{"n_mels": 64, "embed_dim": 384, "encoder_activation": "relu", "encoder_kernel_size": 11, "encoder_stem": "single", "encoder_widths": [96, 144, 208], "text_encoder_mlp_ratio": 2.67, "text_encoder_fused_qkv": true, "text_encoder_inner_norm": false, "text_encoder_positions": "learned", "init": "xavier_uniform", "residual_init": "none", "beta1": 0.9, "epochs": 1.0}
Rows from block 5 of the audio encoder of a small contrastive audio-text model, named by matrix and row number. Rows with one number belong to one channel. Each number is 128 + 24 x the weight over its row's rms, rounded and kept within 0 to 255. All counts start at 0. Numbers have three digits each.
After each channel's rows are labels from the 100 clips, of 14976, where the channel reaches its highest value: "strongest on" is what is common among them. Only what is clearly more common there than usual is listed. The data: single notes of musical instruments (NSynth).
# convs1: first pointwise conv (encoder.blocks.5.convs.1.weight, 144x144x1), inputs 72-143
# convs3: second pointwise conv (encoder.blocks.5.convs.3.weight, 144x144x1, transposed), outputs 72-143

convs1.139:120141140090142090145121137178113123138151115133145118118172125122121158101104101149077133149136154181125119124161133122098125096137172160143155130063114109140078106110128148129103095136137141140145141166104126178107
convs3.139:128107098122137142117123085121084096106093104094135121143119081142158109092095139120116112131117123096068118125071119106117133148129102112105132109117104141088120128132168144140125074125139148134126126138127146149127
strongest on: octave 3; guitar; pitch class B

convs1.41:034098112092107098130162106127169112147137156132116163138178135157109128135093131139143129146157116133112128156138139127105127159133111131147108131134122166113143121116105143112118135131138148114134115175101186125140
convs3.41:182120079122107135161082151100075087117143110173115138127147171084097159138121182122109158106098157109151155126124093149134162156107142109100086162128165135115116134126144121125124119136088130123139089125103103149132
strongest on: octave 4; guitar

convs1.106:172128144128117147094150114125130151117105110105153098117088135158152133147153124143143146101105144132121094161116092139115147108106106157106115144140159114092125081127113130119130198123137111162147141063144088095139
convs3.106:137134088158114122129158119134171131155095115165131095140132127089118179175102143144174125168097118145156148101147093133118119156107135115109141090162141160127138089108149131132076120132101130143110139140100149137121
strongest on: electronic; organ; octave 1; octave 2

convs1.131:126126163114131158159130153099119118170131164100142114147127113095154137130129095105195143133131167078151149128158132100135137135102124138130084137163138090106161082124111115124128153116150134124148108061107134107132
convs3.131:114121114149142159156127154119134123120129126111157145119159095126164128129177106163112143100108163109110150109110106124136140121125117151103091104110149114146093148109134127128160101093145091100111100136145110102150
strongest on: electronic; organ; octave 1; octave 2

convs1.143:069131115103134152167111120140106124123156117112160135099158176149059129137146120137119118134129109136152117142124166120159124097118152100138134134064143166153106149126132165105122124155154133128106170166136152128124
convs3.143:101165082138145129155135123117116155085127120126133115164174134110152132167164149147098166110117138113130104089140122155098131151181161142144153131133141143163129080135137132114142166149106098109197109142137116107101
strongest on: bass; velocity: 127; octave 3

convs1.35:108172118096132101172122161159118126176166114112109133120148117094112152128162118168108145173127163142118148129097118131102139122146160137104140121083155116120091141137138143112118131169146125131155129186117152196095
convs3.35:157066100136140155106102129133110115094111100099121118128119110153146104084103102137067080114106117117118115110131125107130152147136076116114124131091096104077117136121116100160094063109116127116158127133121147131126
strongest on: octave 3; guitar; pitch class B

convs1.89:092142107117106140120130139152119120165104127103139099150155146105078138135158132131102064142140145146135121135138113151100128116143177164130138139076100146102090134126113166146097154144124140119144173216120151153123
convs3.89:107121135121092146166131137150130149136130138085162079128141139114120077174182146104144168104154091148119130131153167143137129129144175115161156142118127082159169138138121150117133165159102130175129096151158142098126
strongest on: octave 4; guitar

convs1.128:081113117077128143091146116183146107128121123115127132143139116129110135104099145116087118148109099170102154153157092098156118110143176145144111116081123196117129124136089111146097122158115099113131145190122126140123
convs3.128:156112137118102114108095128101159125136108129144146100130131086108088101106100111125160146102135142134091125134062079143106141147092109149114128159098115104171118092120146093118099124090101122121085146087109152155151
strongest on: guitar; octave 4

convs1.96:113099132152143160114116121138121136165125113142112152119133102123134139136122118114109123132112096156118152127132137143138112100137095160151123086051128164108109109144158182148150134140090148148106138204126143172132
convs3.96:114151094141110138093133153138147090134082116103146140107147142143131149109112104100087124148153142112116155105160146067098100099124091105143102158144109164120135089110143131142112121130112133162097128155091094110099
strongest on: octave 7; pitch class G#; note: G#7; instrument family: mallet

convs1.27:125126155141103103137126129138082056122191132148133127115132195106133135108125149096117137125134109118114131139131078124120143144157149087107144112141154131146126128155120137138130105123138129117145114111154156125159
convs3.27:152104172122103103124089136128101054137108106110139151114123090140115126125075174096154165118127116071128129138093106160142101094151139131129114124156107118112103085119128151136120139117165144161148155134106084096148
strongest on: synthetic; octave 7; bass

convs1.120:073128157129156126164149116157134144140150128135130119116182116114067125146154146161074073151138136156109146128131122132133087121160180127122147130076139157139097139150117162126139149152144148140148138168118114149144
convs3.120:139127166131130141170134132093136136152130116104127107139169143115133144174153171089140104096121132118153126147119147188139123153169134156143122134117141137130123128157125111171147161158127101156115132140122102146126
strongest on: acoustic; octave 3; brass; note: F#3

convs1.73:076154115125087136121125101142122137129132130125106125162190179102130110157119136115141141130132155127126111134125137108147097095117138095142128139098157164164133147149125170112131130104153143139132170162127150187115
convs3.73:097115161146083124126171138135105116127124128138149163109110122137128156172155165155138145144121108150111102120128185172158145111121155116118170140115129102138124116107122104164153182085162134121131119134099119114105
strongest on: octave 4; guitar; pitch class F

convs1.19:023118122144146138135135125144135141159144107103144130136199107124082127135142122136103109155164105124121116120152146111122119147115154153127121140095115157146129106119130111141128140151144106133097129192129178140099
convs3.19:174119121119098117082141101095125127109172143164129122146123146142135138163140114173117141133150153114101138089157158155152112086135159106087095170090148092167120111131111149151127112169114165129146175112128105102169
strongest on: synthetic; bass; pitch class G

convs1.135:104143110134120117147155136138170111131169128128121150145144102165117100123099132138083150153099125154110149107140102134134134111138150160108174148122148104177092125118091152143124131160146149148169140133117142159146
convs3.135:131100089123156145132118110142128131084107078122124094127165106127132110116095153109093103131103108120094139118083114097108123144113096138130082098137076139073091108148105127132098086111113114156105089118128142121122
strongest on: synthetic; bass; octave 2; instrument family: guitar

convs1.63:112098126148164104136121133142161137166123115125140110157149142103110134101147138153067099184148116144108134126134134150134101081125175160117139139052121124102117116121116187142105144174135153146106166144139137162117
convs3.63:093136166149148121130165123113112162133123151138129120148127162124151128144145129142129126134149103164175102109163184129105114110168138115138163131103146087140128155131182144159147186164123156132168153130146149112115
strongest on: octave 4; pitch class C; guitar; note: C4

convs1.90:151136154131142105088110140149147145064153086141122151128145161148158129139153108138120138095119124158136107132142093133138155156103123132120141133165135098163141148140149111134129148093105160144099155109101118063086
convs3.90:147110117217117140151164147116153136144111157130123130107117207123124146128103146138121078120116115098133117114167125122108115118149080145135149119147155112128111104114132149100122133155118095103068150077117105143096
strongest on: electronic; organ; octave 2; pitch class: B

convs1.30:152129141132162114133135143115138123087180112129152144146121129089158129144128097138165129090136111151126100131101102104100144116124115095130164088135115122131108118152129072163146110140118123110155093081118094105128
convs3.30:138161102105140160128101110134110125131119121132149124146128070146143097114161133106148155135132117129105119121071128109117142088136130165135135182130090100122120101120108103169165171107127141134193105145128171140159
strongest on: electronic; organ; octave 2; octave 1

convs1.9:079146107095112137123160159137109148133116134132131129131193149165067142106100144140095094139150125171117164111150103127145145143144133091101120111098152148156131149136095092125139126146162144115098147131128123100152
convs3.9:130079073117115153168143106145149116102089116096137140129116156147110138128134173171130136114117123125115128145122123168110149097138147151143140149120152162161124126121082155154122124101138121155178069109130191079111
strongest on: octave 3

convs1.115:110120092117116125158111140158147158136121120087126141080145145128120137161097089151135115129108126134119146120117123097105121108155147098110145104111112165111122088120158187130138119116117106086122155177145155142102
convs3.115:134113115160105093074103129168158166103160092149133114094125147111066114122113120123157149123137114132155146123117093142121117155142146124127115097075132136102134105127147117099115125139158148187108159097100092131116
strongest on: synthetic; octave 7; pitch class G#

convs1.33:130162140164163100137112091105086134156143130177108102112095115142113125107174138135143141112135139124158092088115096142143155120126146137086138089120138142141137093149149097145106186140112122108150132111146081111161
convs3.33:138166180123119090146141150096144122130170138139114144139107100149111102072140128126134105143135149150120121125107160100135114153090160133125176123136092113114088140116094118104152162104101106105148114128177155155151
strongest on: electronic; organ; octave 1; octave 2

convs1.102:092147149105138126164146108118148124124140148124176136143130136147088163116119109121123145150088144136127123163144084146136107145115144144142129156098141124111113121122136109166114145155159127127111164134171141194105
convs3.102:136154096124102086107151148102130134112112119106118114128142163165156122125193126078133110122096124122138138111160121166130172173109081097146128113157153094161107182129115119096131159158140117119186138137160112111136
strongest on: synthetic; bass; octave 7; pitch class: G#

convs1.127:142111085165120116137140152133134127099112162107118103132084154141124164170168103120098146102099081081140073131131132142135109113119147141120131120135096122101175101116121128103151175134116083125172125080129128114156
convs3.127:120151201088139157131147107134117128132136159135152100120137144116131118098172160099137168128157158117116093133128148100156103095135163099092116119111114137136136121137097160143157107108123095127176134151126094177152
strongest on: electronic; organ; octave 1; octave 2

convs1.142:118154178118117128165121127148116136166160158146151139116177151151092156172122114129067136155133108137109122161141134138114102127167199163132109138071150148116099121115098159122105143166120134136149145147107140172113
convs3.142:083124121125131152122109137140137156140120134150146144153117152119111162172136113148164179126111112115125127116111165136113127130169159129140177112128134108159142125105129122096127145159138158188144149128108148101146
strongest on: pitch class B; note: B4; octave 7

convs1.10:109114164122148154089096139124119161128096140166111126118133159129101157087132144094111100140130122116139151133148176111104112104102144123137109170133121157113110114133155149088130082170170119136138144121133173156115
convs3.10:161121091141109166137130143125087168159116118096101128141141161097109109127172100100089082149110114135119126149125190136169168129144152126144093109146119100089118163146155125131126117098106103096115136105130119141086
strongest on: octave 7; pitch class G#; note: G#7; note: A7

convs1.68:127111094136142144129154100121143107131106144166143139123138132121133093164123110151200147158099136074104124149117186105118116129135134163132118121179131096124136139133128111116122102102127143119136092127168148113106
convs3.68:126152092098160124123107105131103119133120102090069128112126135109146117123147096098106154102085127135117124108118153130126128117131125145102110135128129132094166147126151105108139129157086091117139098088139087100128
strongest on: synthetic; bass; octave 2; instrument family: guitar

convs1.140:153093123142116111165110118129140155108126128156173151122135144127115133137134139109145139145135137097126141150114197080102120141136115147119143115151077147114152102108146129080119107123133133117115106157067128124128
convs3.140:148123176131104131109143140164131086126127155113187162105119104121123133144125125117108118093149161115125114122156098138141078078115171091095152143092117154145091115092093119125148134108138128138134118172109144121140
strongest on: bass; guitar

convs1.121:087140090118128126139158141161165153148145104099111155142127105125125147110115107149090105150160124162104125129145144106148086116152137161141161129093132107152113112097116166137106119171153156129162143150131113159141
convs3.121:125158153148092102139155148151132140131131132110134132132146159119112163139152148130140159123169160134163092136184137144114129130165179146160158127153166111163144141109127158120151178166158095109142135147145132139124
strongest on: octave 3; guitar; pitch class B

convs1.47:151133102118128150177112111134115142182130133151101125125108112116168146098133151117100150165100130170148136106110098108106124127181128136110114118097130096162128108163105122156127125161133151156132185159136125194130
convs3.47:107127163120131119137139142140109151130129120147171154144132091111170154136143088168156117130132114110137138154121188099090122143182147152130152100113116096146178137112152137140133142134127144134160149131141116104118
strongest on: synthetic; bass; octave 1; octave 2

convs1.62:114121118158153120105111121141151150138141125105125138134139156133134122103109158147084131127134104132116138136151119136100111107128147153139139174072119145129113133107086175144119114171150179152106178182161147155125
convs3.62:100163156120122120147176139164121165124140153094169138126123154153156135143154135160120135105136120140152110127132136126143134133118158147150174122126175110184153147125133150115150189163121122164122127110128179105146
strongest on: pitch class B; pitch class C; note: B3; note: C4

convs1.77:191143148117131095155148159134124108112101137087150130146069133106181144091144128122110157129136143089161144146128159139101105099135151144146101151134111097128101074117108115112140096136168093160138135097101143158151
convs3.77:081136111141134153166139184099126130137130140080162162182118140162137152128145166122130146124142132124119111144122147107141079134135168143131096116098105102143098121112121100153135091121125122107099136157113122104110
strongest on: electronic; organ; octave 1; octave 2

convs1.4:117130153117175118142118141153115136114146128155110136153166150150100153120152111154073084109132168180136117147100157150122097118130178152098107153070131180102109134141118163128107113139147121126099161166138152117137
convs3.4:175116112123147114098130113142086146108140123104099124146116135145146120078093132168108133168100144093139125145131125134111107120114130149140112139108093158102118110116132152082138110136123093109114094086105111161115
strongest on: octave 3