Weights of a small contrastive audio-text model: encoder widths [96, 144, 208], adamw at rate 0.0023.
Rows from block 5 of the audio encoder of a small contrastive audio-text model, named by matrix and row number. Rows with one number belong to one channel. Each number is 500 + 50 x the weight over its row's rms, rounded and kept within 0 to 999. All counts start at 0. Numbers have three digits each.
Before each channel's rows are labels from the 100 clips, of 14976, where the channel reaches its highest value: "top examples" is what is common among them. Only what is clearly more common there than usual is listed. The data: single notes of musical instruments (NSynth). In brackets: how many of the 100.
# convs1: first pointwise conv (encoder.blocks.5.convs.1.weight, 144x144x1), inputs 72-143
# convs3: second pointwise conv (encoder.blocks.5.convs.3.weight, 144x144x1, transposed), outputs 72-143

top examples: guitar (50)
convs1.29:434460482561538480540519538498473489565523465500464548503597511552328521509490451538401398441521579569472478492532564516495462543547556459539469517437465645490529488463418526440524492487566489491459515530497496509565
convs3.29:460520516484445546500450388436562518477432524515495589493558497525471422550434483529516511539431421569588512487543500558527550503523479538489457468411527511518508412489469521535473541437597611548428568467495551556552

top examples: octave 2 (60); synthetic (60); bass (56); instrument family: guitar (36)
convs1.98:488500447571478471532529580461496555505459445470483547562517456419482427501469500497571516460481485472446496553514608526530527544491491544473436484483472442483482536556477441510510493489520528538489457513469514485457
convs3.98:551410610501436533490435531572583492441542547565554538488494570542422565467442493508496386491552550483492502557574468520518518465470492497507550472528489566460509529530521542558521494444464538558486534586496511489542

top examples: electronic (90); organ (88); octave 1 (57); octave 2 (36)
convs1.32:613449484532498470595434471435464520478457450535493511538416521512602537458510550551409522456452533416510468487530482591592479483608477586513481446541463420465509508556423540454412508551579530393433575466510499481550
convs3.32:446473579438461562551432478495476510476550509447545597501466524524502450514550596380457526509630522481488449535493594494593486449490470580569489553441437426547442557537476518534498506450500482399484494538495463509551

top examples: octave 2 (68); synthetic (64); bass (63)
convs1.51:453419410465467476481550560459557468450488517503556485479504462529535475468505485514594489507470485476410524525464508454551569606469528547456535450600564455498532580530507491492439552451570505448472420446424541493511
convs3.51:507370512543506612537523506463464520482483526509594562496533416489548531483598448597558615403467504519525509581514442469505537431455576507524571510557554494509487527560528478584499545399555553545460430546454549432499

top examples: electronic (88); organ (84); octave 1 (50); octave 2 (44)
convs1.45:601436459456500565540553612455456524520473479474550566454428565518597458475502467540445524458474594547478461554510416560482505493535498463461497562560590428481459408510459479497468498464519501499474513374574485411497
convs3.45:576522496505434474412521441546527500517452499522438445434519540473442568527479513532560505516478431517576531461524493583458470487458467388537553489537521569518535502372538529447418560537423441535470566497407493508445

top examples: octave 7 (98); pitch class G# (41); note: G#7 (41); note: A7 (35)
convs1.99:503529457577476513491543501513475523532444474428559556488463513445589486462465571482447547605505517502464551538484464529529485441589533399445482453437477551434510457454477665516531481434469465533559548541448512612463
convs3.99:550489405521460529534473438462539551480527448499594562514552380516446512440547559461482395475481494451436428489475466543537458482437450456512473540490559423482417509477492455576413478482526511460539456418557510455538

top examples: octave 7 (76); mallet (32)
convs1.100:498421538470466470464454495524528635552471522510446471506517455521508570499544473517405518636533539458530569498431487438460498444509527465480561539444434539422549484508538589515498450518508499429552597529496617629446
convs3.100:572506457564466523516465507513342507488450573582489421504446476487509577455497514453551376538553438492572480465444553530499466525398437508517523545455603600450479525450371473498493459557437463482536520469518452447487

top examples: octave 7 (79)
convs1.2:484488476531423538537535501486520377573631479479550535484455491485494502522456579518501469532471443549408493439441437510526481501609568461449479502420558531501490501448520533537542431497467481482502599513504528551563
convs3.2:555424549480440436551500502516515372486466451402428546468501488512486471441449502367479442540461484520541443516450470478479466455403417461490492490570380429463485425442489447481511534408596495426490470569466501497574

top examples: synthetic (78); pitch class G# (33); pitch class: G (25)
convs1.60:424545522491489579493496523464556520470462498436534534444580507507421512537455530527468443605487479407517477466539455424532430478492548541517425480408482557508481538474536591439497405528548605501518537532430525634458
convs3.60:463544463561432492497500526489478454527481509470454463480535533490511610552416438485567599554451437547549515509500547435514478477528473520402516502476503458401397516536416563456509551481453447594505539423460456596510

top examples: electronic (88); organ (85); octave 1 (54); octave 2 (39)
convs1.82:604449469456498482508587526433540490499510489503486424615376509482633475527570549491518486455494432516516456397427439554565511514457467444489571512589451526538513531561472490479572495418496542415565565412615464491503
convs3.82:464446445532516559598437487421601459399513486462454491544497494548527573495613499480540436488508513451490428462526435590579510498433509476515538427580471470474443482527455553517488514428588489509519462506431473476522

top examples: octave 5 (37); octave 4 (37); guitar (34); pitch class G (29)
convs1.113:417488513480564480549497478542424508545505467510526496450608514468445571439565462499423500466471429481573594409517505437530479549542485526440545484413570617526527479517458570535508548458568559543433486592480606548483
convs3.113:534570571480528547576526434484544534490558445545434445509554497520499460549564557465476434534447546493413448519569460536504485435441494429562543582528441536473581449539495530490431563551464435436423455480511385460482

top examples: electronic (87); organ (75); octave 1 (48); octave 2 (45)
convs1.26:528443558566525519608517461469552447446545494499455513526473460539549481517525544564522568470447589480491556418463401484516528504533500531452463406515450465582513509514495513595472542503478484489460491417484453380429
convs3.26:505499514422520505491445504526457506502420483548554481478576449542564525459463549428518586461585418489395523549506558463500512481484539543492466583443459518514543506532478416524543513484509562550530432579427535485536

top examples: octave 2 (40); guitar (36)
convs1.74:427486499459488444528563425541551453540486478450509550486513502548527516522539470545363449573475540525572484432519470548527509428580540472515527535414440528568395523497517585540465467556586570462496490565493502549535
convs3.74:452513589576476486431473564479485525530533554511540446465522517508531535520513535503515488474513492573516520523612610475482460514514620545514537576527529572502573523423550506531593607581516440559433507543504551503537

top examples: octave 5 (57); pitch class D (39); mallet (30); note: D5 (27)
convs1.91:457483488423485507468465563572539488548538488459530546480493463478434492526426539479430480605511513478529475476552546503576527550566592582520505562439588592485476505510507586539528488474576532530484550623486489599506
convs3.91:447530447470487533518492545590578532541559546562428469514506507483454531529561550457537541507419443567511470529567569537458487524489566580538458513560532476487521538434554397521575591536580448461575526549553575408412

top examples: guitar (48); octave 3 (45)
convs1.57:318469450479479504540541413463478530488552552511496529493577521530481517506500464466477459657517435540479576524512475451494468559525515540533475525485536528436517476532554623554559457453556502512566514620496551535522
convs3.57:486523468493456393473407467468539503555525522585510477526370501436531514450537504506473549566472425488435450571428576497493448441382407451401541531558474544415544544505487552536495371448456508448516513536541576553586

top examples: guitar (45); octave 4 (43); pitch class D (30)
convs1.3:393476562543506515568520568598524511436591593441468547497606516519450547484498507571460502523488522598488446535497462466533459439493576498503503491387548578494413564494464505454446526502589526451446608562463497592508
convs3.3:589455463472519537529498481558475559560457507472480450465520491497491518540552470451483416497518422447577537486525526544498554526369458558551484490521506569539480508477498525529482511566432495481462624419486524428355

top examples: octave 3 (56); guitar (41); pitch class B (27)
convs1.8:458580440475533432476529536567553434555580548478532503547539486476445444524525467499530516568471525507422484451537441522506558464498457503500513500496455510513515513459475585548516519528448503546559475491480497553482
convs3.8:516413391507520501487526442530473494485543510459456459518546516501504452455483522449450497592404441432433548513426433493505474519460372464435447557446416534454420413509486451451434408440504485472518487506517496515488

top examples: octave 4 (79); pitch class C# (35); note: C#4 (30); note: D4 (26)
convs1.124:312463475513528513509514441565490494543534458472522470471622533524452476462539550482509421513474580556499492500485472499526496479609558575512414471409534538450419492523516537495490522466465471545486491585497458610481
convs3.124:553488476497471524583557472540476447520510562427499476507548521562499426588517580589518486409481541438523507483458545471546496551532481436506497550532574632492580603530610526539431505518530501500554476531474457473455

top examples: synthetic (60); octave 7 (53)
convs1.112:410507470501478471486435517623455463520493471529483491508623569486424492449545424556416385505497483541424475517497431482486535583518570528453483501350457641553428518511518592435475488554532465476478489555478502478531
convs3.112:514536474523451539513427516410561536492550472464452488515501562534514533476510575565537487530575524536483485456616496474535541472463579518484482450501583494558484617508560506520492525605518423485434503400556448426436

top examples: octave 5 (80); pitch class A (51); note: A5 (44); pitch class: A# (42)
convs1.66:314489486481507540453508553552535535471548543417555503482531517466450508500453549558446397599478536460502449528556520431489436412562573434485524521399469572515495516503526606532509432555465487474471490658531495590500
convs3.66:560430428428462555535487531452416454580412470505513541529448443497474536437428426461471484463474444515458482553445494456496473542469455489434401544532496461445501505512551480550478382564461506431503492541517428457581

top examples: octave 5 (43); octave 4 (41); pitch class D (35); instrument family: guitar (35)
convs1.6:389503510475480476436503544594467472541515529466549457427543489495474549463486489443470490587524471555503464473476430473477505555552570486579432516458552612514520533552559592486517568486518452484519563596561469611446
convs3.6:519579490435508444536515453496469487464533458463510399542640471571557508613529513559536508515512428473440504426451511442560554507567573591490456545456468555516412503481491497525534467526432519596627504451519534392508

top examples: guitar (48); octave 3 (40)
convs1.108:408473433412546458572581444506579449473472513470506548503536438437470541558513561562382498585472467551518550464551429509523441421544483548483505476395485430512445447516560521539520499528560455480510533496470610554455
convs3.108:480421378453565553518558530403565465371492503471472448497466448508523421478567549537427512527548536533461514477469454402484501602484455472539522484497443467501450500498465449449425485464469562530578494506539453391544

top examples: octave 2 (65); electronic (61); bass (46); instrument family: organ (29)
convs1.134:582455549455512570554492416492531356420569538485474469492483493476497483513496585511458571487518445429462469451482432536428505558491511492431514541479485440546610559556497493473528455431450466419480526521498512354552
convs3.134:518447545616519436470551617476565473485468548502474497560434546498426471553480399506513464482434581536545488541530424605479477472527393566525621458532511514479405448507490484516515511422533474450430553429527510484543

top examples: octave 7 (80); synthetic (67); guitar (32)
convs1.76:420485555492503543474495507554466555513544498502484498505471535426498576494515466523356470595470540572524538507530557545507481404485601563497517553375503530440499436510477565513459410591519504453482506598495540626479
convs3.76:600438436459491520488447496417405453483527447477500474492441428464540480519547479500504488520399531457421546525398493445550553522466485437458472434442436472410502526537541492430435423553534541464487462451495459409545

top examples: electronic (89); organ (79); octave 2 (62); pitch class: B (26)
convs1.110:545492568554552562443497560520561491477547492438504498436479499526474475491490487514555531474543453568458499509562446472558468507482498460421534462534568483586507548511467443543558460497543483446474474425460422357504
convs3.110:509497484689542525487533483460533530530481496526525494487457642517494590573519539467588448529474508480463449398606459505440498555558483520562541421507499465465551430436520541468509388499539458484396541449465437464405

top examples: octave 4 (62); guitar (52)
convs1.132:433507519439528514461453541620555469433602547480533541472566480459358520434510453484424392528540499633454483523538485493453417490567513498492544560379541588504409500485562505543474520571609508505490568554528503583494
convs3.132:526561506560543439502498435468479487442515467505538585525430433496512436429325481434428549560479575507449490573483533499535479477446421486413441576492543551499492417497463456492488503524601462451428440442487569605507

top examples: synthetic (61); bass (44); pitch class C (25)
convs1.107:472526422427443461450461505559507546461519506497447500481514558529545464543429449450477497590587441480470467515517479476537505487521480456549446451444471518562445482454470556438507432470528514509531577600553515587445
convs3.107:520422354511509536553490507571509528454559428410523407449460505526496556399483433493523524523402563557460493498557517493476481434593521486416545486489567422429450487487497496543567469460519536511597429409442374490475

top examples: octave 6 (59); pitch class C# (44); note: C#6 (39)
convs1.39:382529470482427476523441511509545581499431514508436532419525497495446536522510456501506516570497586449448476501423498463436440532568503523470510496413403545480447537529478555484501455567564548490551543527527585528537
convs3.39:475523467479561426561519532514439536570579529486550424546484525561585408466480401579362463469460465550516518529548501473545491419505595526531606554528613467442503455497562413465495535467578471457532558471451507507423

top examples: octave 7 (99); pitch class G# (45); note: G#7 (44); note: A7 (28)
convs1.59:341574531482433462517553549460479482481425567521518567501638474422441517526476504538390465572543393492460516560554581526518455488483572544440495457520510514451504453494501460519491506540477523560512556586477631519438
convs3.59:520541507483491471580514540536472554586484551435473445454556455506542414593527653504450531562481494477512475461576470588527503487542558424528596554552494440586439556444518486517477588503504457454456523551519605470462

top examples: octave 7 (98); pitch class G# (39); note: G#7 (38); note: A7 (34)
convs1.25:556551546490570585493501476537557557496381481512508478536511415531429450532522446534559439534522471477470450562537656515429499465504514550561395560460478546411489510459485621447469551456501522506552486549367509500537
convs3.25:493573543483450516498482495455395435519467434435475424471475472429509535475443554471461571465462468489462572427514493512525436614505596441487509481501598545535503394413485486447436491594518521558478506533391540532465

top examples: octave 6 (71); pitch class D# (67); note: D#6 (50); instrument family: brass (28)
convs1.58:399434471509570504500445534599501571442455504477476532555598561547438588489517469476421383535538457470526484546455479503412494527493564524528406547505543551479547529555545546512449476530476431524458592592449487539490
convs3.58:510507412468480555496517476505432409590450499514519456425539436496572538480514431472517460521497458452574545517376448459552437441469458504492498424439546517495432512576536569524545457416387507416538476536484555574533

top examples: octave 5 (61); pitch class D (50); note: D5 (33); pitch class C# (29)
convs1.7:436536481448579461467508569605521490504482528464552543500542488484482559437479520491417422535508539537421486460530514528545453476515509575432493465355558622478489507507479626494423518549573529540437552632546486550540
convs3.7:486495453544474517569480495567563562542425543441527416512497548461560527598524552452474491513561479571455422458461506531497473451472500480578504549508511537599546562527558563533511574593481485554543467435560465490441

top examples: octave 2 (55); organ (40); pitch class B (37); note: B2 (26)
convs1.111:482520508512514499536511547450546463459615466518418542512510560447518485484583488569502495454496591523391473543464447563399474460456472503427533458544474472583458519519473399555478488535530552448528511500446432355578
convs3.111:546530533509500429569571541542543449431502511537509481489489511503392578503373440535482416497507579559522487533506480534435500569558448494603569411538484412482485402445521570435551417467454391437472463433523500497484

top examples: synthetic (67); bass (44); octave 7 (33)
convs1.11:488508615491494428462477534500489392530583483460442550536499552507529489476493535499500446509550427493416610525503396533481509558462512465460536507530545549480499449527527472550547421403512479475514516572420529457543
convs3.11:582384594554505516573445470492527458450452545526591478548564481584507514492415613450486572505500528404533460518400399490532430458520447532467565533465499572532471446448476507562479502450570512463447507606456489454501