Weights of a small contrastive audio-text model: log mel input, encoder widths [96, 144, 208].
Rows from block 3 of the audio encoder of a small contrastive audio-text model, named by matrix and row number. Rows with one number belong to one channel. Each number is 128 + 32 x the weight over its row's rms, rounded and kept within 0 to 255. All counts start at 0. Numbers have three digits each.
After each channel's rows are labels from the 100 clips, of 14976, where the channel reaches its highest value: "strongest on" is what is common among them. Only what is clearly more common there than usual is listed. The data: single notes of musical instruments (NSynth). In brackets: how many of the 100.
# convs1: first pointwise conv (encoder.blocks.3.convs.1.weight, 96x96x1), inputs 0-95
# convs3: second pointwise conv (encoder.blocks.3.convs.3.weight, 96x96x1, transposed), outputs 0-95

convs1.95:167099082084094146106102100062139117119094093129149130149134110082085078232128085159095108116069135101097185135162108180160137135191071114102100097103102151121116176095104124132107131126120075122165166149109085165165131106148135097158130111160175137120080151146142136113098109160107192145
convs3.95:126115091163105153146112130109172082139090043096188110073176168131118143143151164152141159053182164158150091102152158095078060115145077146133126156131083149192099153113148101096104167149162127138135138131156094165078118156151101149145112109165126120140123062167139109122183162112093135125
strongest on: octave 3 (92); pitch class D# (42); note: D#3 (41)

convs1.79:118135071128104155189152154056119186119118116143139136129132129119138107110153104135120107143144114143141127147206117141093171165156144066083134095086132000120137173093123114093136150186069163180170136129137138163124116093126127105105174186148108127138117163101181118181152149138111121140
convs3.79:182103096192086172108111069139154132094144150096110177138121103131067152156092144128151064109161121111170106119100088127094156178092141122113174123112118136123075122095092169090113141156112124164105134117074110106180110169122101187158159084081190093129153166103152121126130088187135093076
strongest on: octave 2 (64); pitch class B (37); note: B2 (29)

convs1.92:147154116098119110151106124241089130108122121147118144079148166157104071086103139119134154141082136138133115116208092124089131117091176166140082081115122148069112105164130163135130114162137146078109091127085104096127149080096153102115079099126127198072184118058112108098114118125090140149
convs3.92:155114112084094077073126134118154128078146090112171158106128153108142180179169138080156153111135111167102132108131135135091125159115154103093161080115086156190093091164161113150204159169095103192098104127066083145133106120117083113166152131197110129077187099124123119105121152106159090098
strongest on: octave 6 (93); pitch class G# (41); note: G#6 (37); note: A6 (32)

convs1.2:108128141188089106072108141082113139148142160167145197135119092088095153130203140156117105115087109091097140156130087152162112105115096127125059086195150143154162109148142186117164096146108121186163191132090085138178100147196150151096126170123086152107133146090159150124110123111179138121
convs3.2:169160114133113108085122118117126109120101186143100124073161140088094110091095116154172131088131158152103163159107175189145094145167136149167042123159123118176120142158160108122090218149129090121102143108164118099081092098126124156150129141153099102114091100111095117110225170127152193141
strongest on: octave 3 (65); organ (40); pitch class B (33); note: B2 (26)

convs1.93:121088129119148150105102139091150104145090118119135145117179086140079113064145100090079111163091116094081167154108200073174123117169081137146137143171177093141087065158095092145138130124158114091101155119130066144131081084132101082192176119141172109149184106101096089153112131151095110138
convs3.93:136175133112080091086212136139136110152134118161159093135096125170154136151143068091080108097101066070123110119159104173159073108156129114113167069075105155111135123148148173174138099105192085137166146175082095096182126104149106136145149142107149134147136107196141143156090140168170141144
strongest on: octave 2 (81); pitch class B (28); pitch class A# (28)

convs1.84:090129092114129171125140100086129194082138142111124203160117105095111151164160111108094173174104098078093104167154153144131153119137138126088086124098095104086175163095117131139153097088170081119121115200160077075171126163213169141158169162140132163122157099115138105145099085103100137155
convs3.84:172102147133153115169180087109105142212110134101112142146170134091137094122167124184152136180082177168141100112164168141140149115142046119190101127149142176085115171105124150114082093099110106115110119168150153087099153138104167126097099154149114197187120154107108139148071161116165094094
strongest on: octave 3 (66); pitch class B (33); note: D#3 (29); pitch class: D# (29)

convs1.1:172163183131188102123112122223103120120145160111156151072128134129134129040048062156143149114080090119081128128186111114118119096138154123108094121167148125146118126114152110155090141167052129154119157113106135107113131119059126161138131095171177164099145112070150100118121116143155103163
convs3.1:156098100086139109120094075065117103124130060096125189094112127200119156177137110138165131107135162097164097164093116136076105163101111132104158141123117108112142107145127150119203171169109105209076137077117092140104112116186145150111120147122128156087111097152154105090120227138110125126
strongest on: octave 6 (95); pitch class G# (46); note: G#6 (43); note: A6 (34)